From a checkpoint of a small audio captioner: decoder norm rmsnorm.
Rows from block 11 of the audio encoder of a small audio captioner, named by matrix and row number. Rows with one number belong to one neuron. Each number is 500 + 50 x the weight over its row's rms, rounded and kept within 0 to 999. All counts start at 0. Numbers have three digits each. After the name is the row's rms in percent of the matrix's.
After each neuron's rows are labels from the 100 clips, of 14976, where the neuron reaches its highest value: "lies over" is the class under the peak. Only what is clearly more common there than usual is listed. The data: synthesized solo parts of chorales (CocoChorales).
# fc1: MLP up (encoder.blocks.11.mlp.fc1.weight, 1024x256), inputs 0-85
# fc2: MLP down (encoder.blocks.11.mlp.fc2.weight, 256x1024, transposed), outputs 0-85

fc1.454 104:509415523567527459513507507550479526550520514486501513491433560517523508492437492524467445538446487593444478512512495484430526487533418545445519510526576614446492505532524545494488554508428625503445550459514496437539499537473439412440541416491480487410565491
fc2.454 119:532510514419536524520556504425441546595519571460500491468522620441496470536501557484478485489540497563459471504518501515524415529462540362507515492560426508376492530415498375562453595622592502500555514399486504428613353522421516487629485460568497460493596500
lies over: C#4

fc1.743 115:399493569406452415482500500544502493511507499448403456485439518587514502548574545456572570393477439543517425394513523502417513538478477527547566589473512564516392546526487483465500482525495468498486435518530520447467478520524461516554443474503435472468458503
fc2.743 113:471481465508512478517509506519416586514459530496462596530543426549532514528398455519485407480493460468462516465482581560464497555408483536517440480481466491498538429507554513431501428507491600515570515401503419475493496534488509368509505528537454501455456390
lies over: silence

fc1.521 090:484500529423514582588445527485540492500479492475378455535561551426556505499525452500511556413516483596462557503419496522521455503506578551481497495533580420545550485546474457463523570423491481539440466550497573495497484481549399530482411472501543471472492548
fc2.521 061:566407372486512515550475525588602519508506511515567549485425522515545563416599439523509447507436565486615599560573530595478538519511504594509529395587459545464513449524530576461472480475570520446532507509600492497500463574530500478424395511461500490494497505
lies over: E4

fc1.114 102:546504427557441461498454443512557520502490468487502300478487502562507466632572506508508468521488536514508492510486496582566539560617499503521483538528486483514460497579509541454522507561407493478533490559485537529435537478553553466527463620473498365391467489
fc2.114 110:493433506457460465502463557554462502482584540592517471447539497546436547482598484486434513490546521484546509516495526483520505474499433532460505522468518511467617461525499408489421499558447533471532521432452511513462488458477589505499540452513578492522510504
lies over: G4; A4

fc1.490 100:511464574572452481479479480469524523503480482509443613491504539522497393546476489426548485378507411483542521579559519520457490510507454581487387512617496491468519537525507515438505517560572530431523520599543426500438576556504537415487508472524520471554544509
fc2.490 091:492498491453491555530424457530545527470572445451502477498383557525539493446404434487482493500485510565454579540491444500489447570502410469537457489673541492465458427587533506496501454461496454479464499552521469450561444476541578481518514502434556403414507580
lies over: F#5; F#4

fc1.326 095:492497492520439503434541507630498506501581522511432524490501567450421466575617537561499505483481470416450478480496500423398447498338531493415548438529506532554483339467523483504500579490478505491528501500510514550525500512529495478509579478454505558534503583
fc2.326 081:472376495491446603500576469497489507643432514484488511497464618428480406491343586476522465510491479494580526433466461551496539534419558519441499453499558528495503475590504498520526505436553490423563607486475524501506500516458517468441478500538432508526441446
lies over: A#4; A#3

fc1.297 101:454483619426527544521471517547476615570566513460522458455424522465502529546517470508415519474544494429589491601476501521537447563383531515425533533509572522522490501543508587497518547466487586503525431557634599479547459503566466527506467494526516481560517592
fc2.297 104:509471490460515517482466493496469564459497611406532527474476509535540531506509428496502393410479521584466509465455561537569494513465474515474501501495419506457564493539482527516391398483547534488543510528603480557545500526513504503525541587494466515464502482
lies over: C4

fc1.680 106:413492586408495388546598434487501507573476477527480491418462424526638443515476495450505546619533525479495487495456572541468340580414498511524432430490478508484462493532528560519504513586492586533575463498531511492521534529423512459486456548541510452521488599
fc2.680 127:501491484522480524469484432424394585534511471434511554552473505598525467533490387501458472557514404521488490455446608499520469438500473395532497440604414438505529461478524463534389492491439524493471418464495428498511442540531534562522533480496416376527479587
lies over: F4

fc1.686 091:414420323467596391523483510494490476484531434488473506567469474511524567460442501486526563588459505513420653451530475448497494477505518551446553512482505497493506533482500521470505605589600539499546546488569477504488477494554482467497490477514507557500540460
fc2.686 082:475504384526544508521566542464607554501452487523445540449481544485359483517416497575534485452518520516472520554476448447397501463501463526509514500482551500522456505402533542395503446580618543557500492385552530439456467551452598400458458475465474480477494394
lies over: A3

fc1.151 104:474525502560458510512431565607445478522421397559464457588508555507424455556522497555495549493517447613576434534482536456506491483520519510566482490447548504507498529500399585514594488527538538429495434571607496491565452522515560391511501445462529485495491498
fc2.151 088:504515437455473432507474502663506570506535455501514602495472448565416584395474441431421528529502510538405522580435522488509499600451502511488425476554503505569515501452463559473459450480565560494541511424621475501492459425525516489474458574529519491491478436
lies over: G#3

fc1.180 111:488550471558474546529422380587514459528506505480426547490469533531511460465498539535501536472499466382432543473442533486434492611397545544442554496530544519488468547602366460461518555520516579457528529498513480496488552546470467501546365550528566516491393560
fc2.180 112:523452477470503536455521474451524538502485509519430560493461528502554492421526499520457496520522431541609588540591530604423503519549478510591563462513362420500442460516431535499586510481473432545471451586553487578503542416540525517428546447490497461579432503
lies over: A3

fc1.568 093:486492409511499514515502431577539528528468438421511463536482518546544543511546539556503438533518525494564523589581465480502492422504466522425465508457503537436491531501484602483464504559491661498553576466468492513545592475488528467510559569457549489374480498
fc2.568 091:477498513458486595542534487452389556502506495462482581535548565512473481492508572562485486484606586413486446518506518501618431491549482510498492495498533483414457602537513443488515491539525479499549487519503475499484457625484526467596454450456466397516489438
lies over: E4

fc1.287 112:438461552606476485418509569587474535457502435464535545555502508547539506515544685467509591525513488479550528553499516464468380458480476583482549487486528503584409567416490505405513586581470498497499495543546509512446446522481525506484499547449528395452538493
fc2.287 113:510511543504534536540454479476506500411539563527506435490559499521502501480543517509537559531514472641479482422496591477505523468530369468511466442479548446497475457499519447576506507520452502508367568481406500448441528485518530484447533486472476519509460464
lies over: C4

fc1.534 097:413496514548493493500450453567568515528526493420607498480473532617482481511535735517555542454479523530545569501457473477473520553352487477546504480501428522459496552443396421429500510441594481415440501502403606457576403507482590515544551469464521496522491571
fc2.534 110:522469533506468490496543485457524516423486551568493523562519532418498491472470631457468535473510450505440476434564541473498511490525595501508576419443500424552524503505449492455504580543525474522497501450429641554398495431364505565474539496493391503520475448
lies over: silence

fc1.425 106:514528511513482442478529437563511493546551499444488481502514505539454479592515583501478513470448468437458499402483434593566471546461566459524560467491602569571501498594470493480536453493502487512509509606527491525460473517497484497492442544470524510572385596
fc2.425 112:493390467454494500518530500592526513480430511533511567464492523461522552447543526467421510490507545489663547581488520628459509519508496502537572443513533531527507435580431478454534490486463457494478524551561520556490495462500476485468505493507600531621474526
lies over: silence

fc1.549 101:504578618439500504451499448517478557577585518479489417441513452571593584519583458506488514507495472375458466483461498499552438455447495462502537551515495561509483590548504488443456522523473494467502571553563414488548545531456461546466515481455452532566503547
fc2.549 097:570502500486368496503494459584489464492502513478564527486404482495484518534531539472480513572501400364475487525511439508505541506455540403555508484463566507556510476512474490530552528428459490524537517643506476578493488568519410507460511529436505553480443494
lies over: D4

fc1.673 097:531490506459525390452551489493507529547475413569490459460420492540650479529463528543535503514567474513459535468582567504586462495505522471512404480507503527495442442510499521465493497540566519492571428503524439517558581603526513516530466538488538487491471506
fc2.673 098:436499554524523497451496477429463501649489499438558490506594528529487415506468467540549497492539503498494547482478516480508413384452476465502480496637476509506499489523511435502486487532568445575501510435569367392521551532489584498526500522504472386548526520
lies over: F5; F4

fc1.140 108:481453541463544501509417500538512481546468476425492501502509498494528450500452533418499545500487491495556457482549601523510376511549668524508583435532537553484394476476428538462452586457527504511491374576450494506472501504473474568531443544412538589535491517
fc2.140 112:487488563496507494484517522415448544510507420510524454532526488535444450527379477485505477551519476488486510466516498499455411406507592481465500511503501534640510483473454521553375526630531508513502447454534614546486500510525434472476449452468496462450499479
lies over: G#3

fc1.590 097:499457537540493446533479502513563587534548493474574541506426457573422470476505521402538552442478388497491534518541518473393496554465464503523574491444484599504531519486410485430487615495533507499474473511465614542549523631467612491527521482544509505501485462
fc2.590 082:499488512501440452448506571469448474524447500509507502522498517470515460446468483430506485404489389546496609518639451492475504525554504556630607493517460493456549432472533604550472516489503417528506501537449540491530484475466487509534613503499493478519572490
lies over: F#5

fc1.145 109:413455543470501485496508461485498518506603426498360427522553484567535440497471488527521523503477458462579600500508525523420457523531470439501451529499516462496548533502528652426479470472357539578552528512579564468535436520488543502481383466491499494543459583
fc2.145 107:490506386498492500458485519494492611560499589489560581539524494525453489465487492458530498504594477480495508526437588540562470495494516496478388476449490493574599555560513460495484474434549610471487535453508508541511394544491416521437471591546373502529388534
lies over: F4

fc1.264 107:559453574505440518540457512512503563496498606501449493490433548498553566562603453484423472509414465448470493474442544487506436522512487461459510493484476488517432526424490519497530627466504578517519504627555513534466498515471577543503382633502528430513456527
fc2.264 104:542484480468519442447549564496458531437482571525507494552493584507561608468473552492457449480553499524533460581643527511593565515557517561520558522406477482401486523507482492441523384517504588363523484481512535474432512501530462494588568567529438463421494524
lies over: C#4

fc1.693 105:516489465499512455521446447490587506515442349508489473434446477525575490524523512555512442546509504498592521499467479648417468513537492650581476528519507482526415584503455486483503541570476517534568449541505498448432535499486426419526491486508503405469515472
fc2.693 090:477456511480497418531452509465512495456552462581553547462476459493411516518501503533492447489512514475597531550537494598481526496526526558494518500494500524402582496602531470442406531516553570508586476485542557549452391588517544513513428432470556483503475497
lies over: G4; F#4

fc1.449 096:467467495504506555544491454525456435617564476482464480567408493489483510507479500501552583472496401468526550470506496611558493508528497545547493474546506547583454454521464465585623529475498474465508519431481492487474571554482489572492372608482467516506457519
fc2.449 104:387538582501513509425510500643431444455470502476480508628537500475617492318506508445503517497418482458516534541496391559467501596510524568525548485494442504518507479496477395455539420530441435553489437567471501511532500514486456491538584507530484450552511526
lies over: F#4

fc1.520 098:502512525514412427458526453516577505498575478502448451493345543564510477545461493529555512426501443609514519507589479487489436503476586509544446511431567495436415572456537498498521486496467513568499505480596449472391526465497483514430441518496476485526549493
fc2.520 076:480477519496575461512429531554563493441550458499472445517513495530463633512522542526538508451518537555489487572492565462508504523440535509435526474448456519426406477471576493502356474471509510475558551419600520442467504564428622427500541632465475513456495453
lies over: D4; C4

fc1.493 103:482439483474531421411385486532547494479520535490511468558437543505533477517490571534523451443501460554557583479544578551500495512516581566549507582498495545463456531574525536517630541545446433452512384540571498486495418504495466527382539443466581451331477488
fc2.493 079:482500525473518521515513518502573497477564473521438435534496520558461485457518362511553477479594556499432594506496456530462459499551495565513503421493434440540541447559525494530485554534492373522502458496587527635519465491463533490438509450500492407489505515
lies over: F#4

fc1.410 099:468468508554418502495323470541569573526525464461437485501519630577441453462439496519539570502486480544555483556551506548501418503492568523472506578562524504570388425527496489585484514495364497526525567529528577504533453495452526484556499606370541449475505508
fc2.410 087:463405510508514542483548487524475619566506527503522547374503592513441530498503538485477487623567550467605513600552545583525547485467447457518543435536359511414542479568483495504468476499488528474559501377576503537447477478500545402475520491583461411588450473
lies over: E4

fc1.622 091:489499628451470426474508520612386597583491492456502504470508437538566504582482517516499498508432441423487587502480490523527463473480548442484585447532566468527502568540474562465512457640500547503519498546629401536510496509495431551492471590408491506508508554
fc2.622 114:540560489463393518538466495593475479504443469522583489493458410480501449466647487482543570515506575410479518505426541478486455480403532442581508505493572483609513487479495463573536495485519505553556586518506520532488506539540483511460501447421580465529519462
lies over: F4; F5

fc1.519 104:479439440599386497506559529562549514543615505479489360431435477501564478598535537509463483517456505487503484570566513590616520547588493510501476571469486552575471504494503535485620468566434470514461477598480528496418605508475525409514522550463554356484501497
fc2.519 104:566371560478513469526459626524476467504542498581559417500523511579515610510557531454473463452522569498559482515542570499418579516489511542491547552479506538444549485510521419483433419527418501454567544491444560457469510484487630492513524449504564513523573500
lies over: G4; A#3

fc1.635 096:473469493522497432477567505468591473456582481586414395537501599512566508481458484505471510487414510505509600424538452524487484521461428416489451526479548456465432515497593551481515562586489532582523414564532468476467590428583445499501396504550524389411470548
fc2.635 108:504443426494535447472424558554564467480557536564514503519491475529489530524516457550526474402526481493513517536476524433496585507473543544502489468485501512449506478501527582480483490514543650415512477448551557533447460574449621424570496426543526419350484457
lies over: G4

fc1.116 090:434520473499518512429431426485469566531483481456517405538522502434505550502504533548446494494371525589485477526467513605508478538416524486404416560518490537622477455516529449462568572509450446510563429507569466550505487521487464501538528483504474415608534566
fc2.116 075:477497482499508448548475447541504499481513501535581570459389478491451603495523498563444448500536528497492537547630505512435529516569582389535470467528421427365407505539534589497508537466501517548492460524597508519473453493447544512517500547434488521477463496
lies over: F#5

fc1.12 118:488495515546404426435440443492489504506569537525403503434544550491429444495638485451505498473501506518635523540453498629480496496382470543517491471458553531511490562525452595477506499553490468460435500505473445495508490581488516439499596455482511370555403584
fc2.12 116:519493455457450452510589472582539541505426508412570570443441531519499526428477514508431483571417589506510498518497506594583493499502479499504508526501483585495476535500515580544521436449593556490496528516599537501533504516523400470528497535499522473647483564
lies over: silence

fc1.124 098:499535468431415486506454518557491549435454556486472432546478534572513529552661529521530500546467504389502553530421533500590413484489521591398443427507525568548422557453455520423472501475454580472528518475533489436559524591506527504453561547466572436449501467
fc2.124 069:533460523390505497510503471477419414499505494450446469538523518468582443542512622532511506515577614533527496469495512561547526561439517537626521514520458529432458451497475403480607558525558505471435503468404534624519545583503511413554553486443429461502539622
lies over: F5

fc1.710 093:508446523504479509433517446504561482552573570484552467496545469552474493518482534402558502457464471568549509468518501523434466588310376532503650513499518540502484428485506570492465504501547511438564509530500546494603554516533436441530547344467556581513534537
fc2.710 115:448512473457430445489469412512438522579447501402527532500531514479470482492296592496479481482490453486382563493512479517467478496417583500505475454495432504497562486481476511505461602503561492535451495539465521507614450510451419499566521550540504500523534501
lies over: C4; C5

fc1.206 090:478449595434361411463558483525516459521571488522521421396466472440524491523447444554430540543469569404521502492472509445469510597325533464427416501510433542471530470514496624488540512562508521547513476491516491480542577528507493373497588500485537532537511556
fc2.206 110:488517362497373522525430468539436538597543456481456523472421492533578460587504408487489554567499452517458490395462555501504489486311477398521458417595514487531596464480493469515470501501530544515500495526505396536558450605514505468518421495472474501551488511
lies over: E4

fc1.616 099:560553510508488447483500429534502489583482491508459566511501561557573502506485539380533492470523378499515480484467475567599531569532548451357507555536488520511498496470554546484545472591557489461538471566556442532469572581525402521496513560412501511480528516
fc2.616 084:512536491516400512602473483594473577494512458469579509447451518488534481461421489509540497523372450486516553500476460469496465454488500462490488625576567557500457519530565501523523464491530504529475510521532325392479513544507499486514456494442526480507537565
lies over: G4

fc1.525 101:503497546433510532531420457501478500630586481490540379520477511470506493509485508464448530525531521500503485491458530513587485577481475407552477555440454519466484527531569476602501531464539554457459486519482466524512537551509457472556415504382470502553500563
fc2.525 097:434517498489497490457418497517430516433559500481476500551539508568512540494479549441524492571506497487460489499393460569555519542506557578498486512534519538498484516468491371504409469480492500503565514473438552558494398593576417519499559577498403493476465507
lies over: G#3

fc1.66 105:460486474510511488385496473547431500512517613525379472491518456520542468538601503490490570530528576497625457487438480511449483502533494538588468536468548511512441498502482490486515476478495558518495529499575410498478426423438548438471442433502409437506438616
fc2.66 100:444554458556479414486522499586521531413488527539555547491491391617472521495483365506458553532544514478488514527542511499501494509573444491482472501461598486644537501537550590474496439475529553482505496431619513494466533507513417487391487579543501507488427423
lies over: D4

fc1.248 095:503493526483458495458516477536503541591404500575469597498508546576571401544426513514550516510485427520457535561487485562515494538526499538447472468531474488404527494506446574498497504553470560501414500486625489565559449537543530577481549505463525424459484472
fc2.248 084:479519583517454523584496484490331569576517501455538550448527473410429462487527564502474502573526514471431453490536505461477422531497468452504458499488494425507587525542543397562504494508471498490556540411537453542498457548511495428492416433502494411508477424
lies over: E4

fc1.431 092:401526584513492444478501379564471564565568485475458565529496503493472545508491523503443494562415526503507495519410434505544476566436488441477436398460499604490556530503484608450533587492531526476465477497544537472500556413500487450555502467493493494613480630
fc2.431 090:510586468552442547499453417574524562462521489537499523583525589553474501496463472538499596471479452506449537509541509453498477493482447477508417377549548359499494494499516580535446605472452479501523467539612479473575501538477496568460541488478461491503455461
lies over: F3; D3

fc1.579 106:490475553435427499528453579516486520522500527491468466344402518492500495547549513515476503527502471462510623495448510556448505501508521491552553500458498537461433588420466592514493541442479580545579475514495488485454491475476475502485487538523557407450529499
fc2.579 104:533493524372487549517545522502471511514569520465468493471448510532482597514553473427511424401468524484543518531528474521579529446489413551515602490495545514444544482512459412479507469500504589398504442473468523683521518509461550463507564497545498599510488466
lies over: A3

fc1.38 097:569375581531517514438470520458525462494431450608530529542532532461537503486518508478501493383489456530492509461559518497481502468454507523500533529558526518507415425578530510544559548508488537557439434467586496575453403542583442465527466399426521503454522589
fc2.38 106:504470507479437451507445510558657500561443486476530488587505504585496567559487441547462445439556530484517507511447490494511504504464479475500541547489491550445515523600475657478515481428474488507462464551565480506561550486521504495600528604502509502488495551
lies over: F#3; C#3

fc1.420 112:527517449531404435532489506545455599524501502540496472475510490510490453507546463471520486502410502418425566532505521521541467481492553520494513535461503585473560516483409571450466540487564490528541456551494460572531504555419497458458462548471556450484526540
fc2.420 093:508393478396531483504525503541605465498517533455495495504491493542518497450579519490420466486523517444561464500490488539462589399494562463572668502456422517443493482502458577528553508509542492492513502497611509511456452452523523363524521473447413541635513578
lies over: F4

fc1.106 104:393480508430483501493499448553470536522514547465508349500527545562489442622480543531561550440481503478532483560486540392427409589474548561515568566520488546498338558508544490500557503520433441473543448529542498491450458590601479541521482482566490512420561560
fc2.106 109:476540516513521510430466427527433545466539580440457529485477509552550501530431502479495456467419509548489500407524560567601519408489513549465479468471565472509528404534459392419466505529466582387431517403425533466436593506413492473526533566481507544500599373
lies over: C5

fc1.407 104:504458437484452579489491490477460476575541550490455404547460480503494489586470493504502488524514490515485621507493518530582392578465575471523437511476550591458476515562465532522531562437424507440545496517538508567530568524507444462508381524444544507482452580
fc2.407 078:489628479545500470489506497494499506522509428495474521491518497485500565493493552477482563731559501553539473498472532562607550445455517430511485495553497470531505423457445449511497490450494517500459482491499508532541518553592446504497543522474454494536500565
lies over: silence

fc1.134 101:536504376466585501504473484540558562524514431479477357491478558508511506463500513482505590577481513459451547493555530437456465486553581515529491493532503540495492601433538546550452519502456489583551484521480567509500425545486573553466459533445518524411476492
fc2.134 096:494501459494467465519543465549513566406487499492524523508473445551490495380501465485503549475521624485465533574526502465673447441575441478574491504499504491478547516514474470530458497554564526526487469515505574356500502488456468447386502591493472536475537628
lies over: F4

fc1.364 102:496540539534496438502531386532473631597506409443446513384457472560571467561498497441489491567456461461448485638467399460518497532512543499385470489544591500455534485490489553432515544549510541510472487486595508472580504503488476580485524495506590532430504555
fc2.364 084:525564512481546572521476523537573502506419501552496485511512453470504414429602543489569460474522624515507479524590497473556485492512446457552540461492564445516431497535527490542505534543559530488513525491525565508491507545392606457453516453510436457430466466
lies over: E4

fc1.574 102:501495596419497512511494446464487426540536506493485589486557542501502530546471500461390491446307430473476492510473544559458462520517462501537573458503451548512566477535557526450495504483471598520540414506525537530475496528518464470372459483470504449520509516
fc2.574 118:505627498485456454472479498604510544531499511494531574525490452425526493449477494466431503516417430462482545595614457492514502562539539564533529534488515423544455533487482544498482458494503577544479479541557542482484448549578437520526538577515509458477508473
lies over: A#4

fc1.350 098:492484466544402567446491494502492500511501426482374543462518448509426502496415478457563528389472386504495528532575493523569383555616464521461365468498517537462475377539469503484576501561515624501441475502504504618482465515424498495571493501482475498450544535
fc2.350 095:444543534518585515503495470554503450427490499525514443572528560473527585502446482459517397461492463551518563527485368530592501473551509497460458512511506550417488449517500442520506491565500459481499493537504489402526505552512468529545578643492484495372457520
lies over: A3

fc1.267 100:508496432553449519529491508483500515541513508498551497514439503532503573542578524530463583443465370612467438481527399608427532485517499533535469454426479522488546498474517502527414560506507528509550497515438494574482532407530480475475459461375470470546486522
fc2.267 094:526514489477499413518555476606524476403516483469513538586457483490456525381546543500470490536449520454476432598444483503478485464528601528506496517490546453422501653430532450561505545481528503594546494483577581476419375533408447521493549475579440466502466530
lies over: A3

fc1.296 106:504408487497521568503499471451483384552559495583379535522488569415545449483565477503471477452458473602491569508551471580490485508498412472572479463484462588407585498491516463505439545540520504354475491589507481487509486566458522378484462501515497373638480498
fc2.296 109:483532456454375472532501482634572488438565476499463494530513484482497520484519505441502628640488538502445499518500513546499503568545490480506470505517544441561457530473524403547506479446474443510505525492471584509543444557530451521481590537498616503557452488
lies over: E4

fc1.13 093:481413453505501475486549564547537462436513488516426519510476495463469498509505504459509482481446443497425547444420505515511529529514522469558523590493547554592574571513510521605556566489536517548506472483525545436510535475543515553371403560444440364432429503
fc2.13 092:560565402498477484500459552497545457437514477509545501508546566554574595522523420472514479486527495490513553586450497550578628518518428543445536503459441514454527450494529499502474395453495477291546509502504504473512471504507562604492575583564535500461531470
lies over: F#3

fc1.310 102:400502506504420499545462445552484520645405538529487446570519492577521499483564528523548523520492444513511446517440395529498489532616500502462583487493618466552516437512423462458488496519524506481444552545490545649492480475571510504531475558501560435374496534
fc2.310 084:642454500424389579501581577496503452561458469509542636498586492495541468491553563484547455528523554625484503537487565498416489521500483504506490533472532499567466519537478457513526465479489435587448530472499471536455463488585558536572477453446543405528504485
lies over: F#4

fc1.375 103:501491409537424590428500503569455457459507533456512488444485432490517430584500515520465549470470505483601559417473507553551570464487475497536517496574538490491473559477483484521561553461423536462522522595498522624438495538544461498524525490457514394472515413
fc2.375 097:552521538543505500513536620477534473502503448496453487516432490522463495412502476484599536546490448516498470546590516470451531575557391534483521546471523444529453568535533520500525453454415472565437486598485390509379588499601518564366533487459514500495454458
lies over: F#4; E4

fc1.754 097:442566516514552473472489553503547539471508496434496566508499530618518446537548586507541505493473429519512510571537532463522418607463490475485534473504499512544460494410410528526490631526597520472500409532463532502504413550487505501449501385472570448570465521
fc2.754 088:546541535506493499521494538388455500394488491440570542488497468471530432493477541499527520506455468566371438463504501445494494490542522409512522490468467467533495501428506610599497521513500508565483556492491483485461599406447484620535499479490472400538545454
lies over: silence

fc1.462 110:502481571440557506477504481495534458537501513459525484628482554535494435540403543488519491504451493480463495507597573495553428509470588540485612489491530530562382518428363514496504503407506548521391384551538511546447470484499552506556443481429474492515481529
fc2.462 128:504516553515481511500520481474385539488467469495545485544613431528457383610448498512504517603480516500470536454517498513589390519478620481501506497497437475571478452467456502528465501554502513578542517439517531504572505596520403466549433487388489469483460528
lies over: G#3

fc1.222 093:538474483512522500509492421604612452454490519511524504497474450479546517549460507508462499501519524590469535410495509527500551552538444529501516505533541542512541502508486449523550542398527512529496415486539510559561507478502499463458529502543502331563492422
fc2.222 108:525411563489554477510586554452534519497485479547448505515541483406473470539491594554481439515471479473543423600544490503399500587521515560432558568409439481414474536524503544477466451514400433500685448499515500565485427479520521507500446439506522484466462476
lies over: F#4

fc1.480 088:513543462532549530491502468501456585657557510436469497471504500499489382511489520363508501486494437557490508560567520498504528476389565549480481497487437527518582591598555559531613657573501511516496415521516472502463518473459515441479498494482526469505486485
fc2.480 072:599434501523587540474537481412492491572455462526501525498455455422506457384579485497523507571472525525505497524546541510490604587488500537539517432500400406542475520498512497488526498518550499547489412506508475544495547472496544480454497479450419475536500581
lies over: F4

fc1.215 106:530488503452486533563455387523507422500505538553519505589504490562379428562454503546561543503500489513505542444663532576505450535460496490513596510532506570503534446530367500468482512449537465411435485499425575475484500463477500564517442450378493539454501511
fc2.215 125:553576587499516474476517450446336509498465486481506562502550484444468435507382590437492527556415431489395550499563486535487436505507496453554528433497390499549609515513433491464500497544520557584500520462413571495542493510512444495527528452452414453560521507
lies over: G#3

fc1.312 096:544519488418434454573447517590545524566526483451394513518472546522452494487579454543459504474487524498556548598464550505525535568500514488473549460488538503551474379452485533503482558530474542567527504504513497434508448463536547425512496500483421449581405571
fc2.312 110:480501469520446494461463487547420492561483480475476579471454585479548570480528522434480381493512497495614497583503496526479564617426488545443500499580585569494526564599474510415525418409484534470599511515565505588445463565545505518539453514525465466570408506
lies over: A#3

fc1.591 110:478510509526404564455403495436445503552501505526303491510557530496440394537540515489462460427516473549528536425497545559520504549547584468498488479472529492474540522562514512516542531534594505468435487556604508432521545523481499374500492463457508522581484578
fc2.591 106:513532423489387423479463513641575521465529439465578565475553495522512483433483464478480561613485571516501528534482494567522470555454525573514452523534523493588376510449553518510488405476556530514461505454570484490523466565552442448515453575464560473544498489
lies over: F4; D3

fc1.353 095:468495477463466494423596449567428522573395537496414509505500479510633493593550528433485503514644423555463503484448485511491494578462545485376486549506547540531502513567629517487568583616473523459544480553492403461487507558495517485429518473488498453522484501
fc2.353 088:462497561505562502497494476519483533579490473513498467529524486508428415527470487593555488533485513500590561525498535482392365484418520504427506546549545472598486489599485497486557483606497547589503505467546417494464619576493518479518407525484516464494493490
lies over: A#3; D4

fc1.717 093:473486444510550561508471443449407415505527452570503499485496510485501541464443563497456630505633450590484544550609470536523478386561532544450430540509498498490574392533423504551532544497446502495456444441446473502565541528496582429471477498445574473504518533
fc2.717 091:461422469543527492478626457540603484408495503538470498531436465441506591371567551505516468576500491533522399527458504460520680496497507493442499548531570496493454540462570524448517477475426496591506494454498589439439474486522549509507523506516497486526469553
lies over: C4

fc1.163 108:505407537511507493512490503509527551501550510491415501445504479504514494513482464441498527475451468532507505501508465445488521481423509546408629498562505542429497418454503529531517496456426593471548476576551519434533446500464377449389520339519469570373527498
fc2.163 126:482526485421534515558488502454408557541550570373486503500534562484493400504431593489501520493484506558469496451478446524594433447439559465490463494562483515472501518362495385510502581580560534499538501480457488471629376567421508456559405454504516497496596487
lies over: C5; C4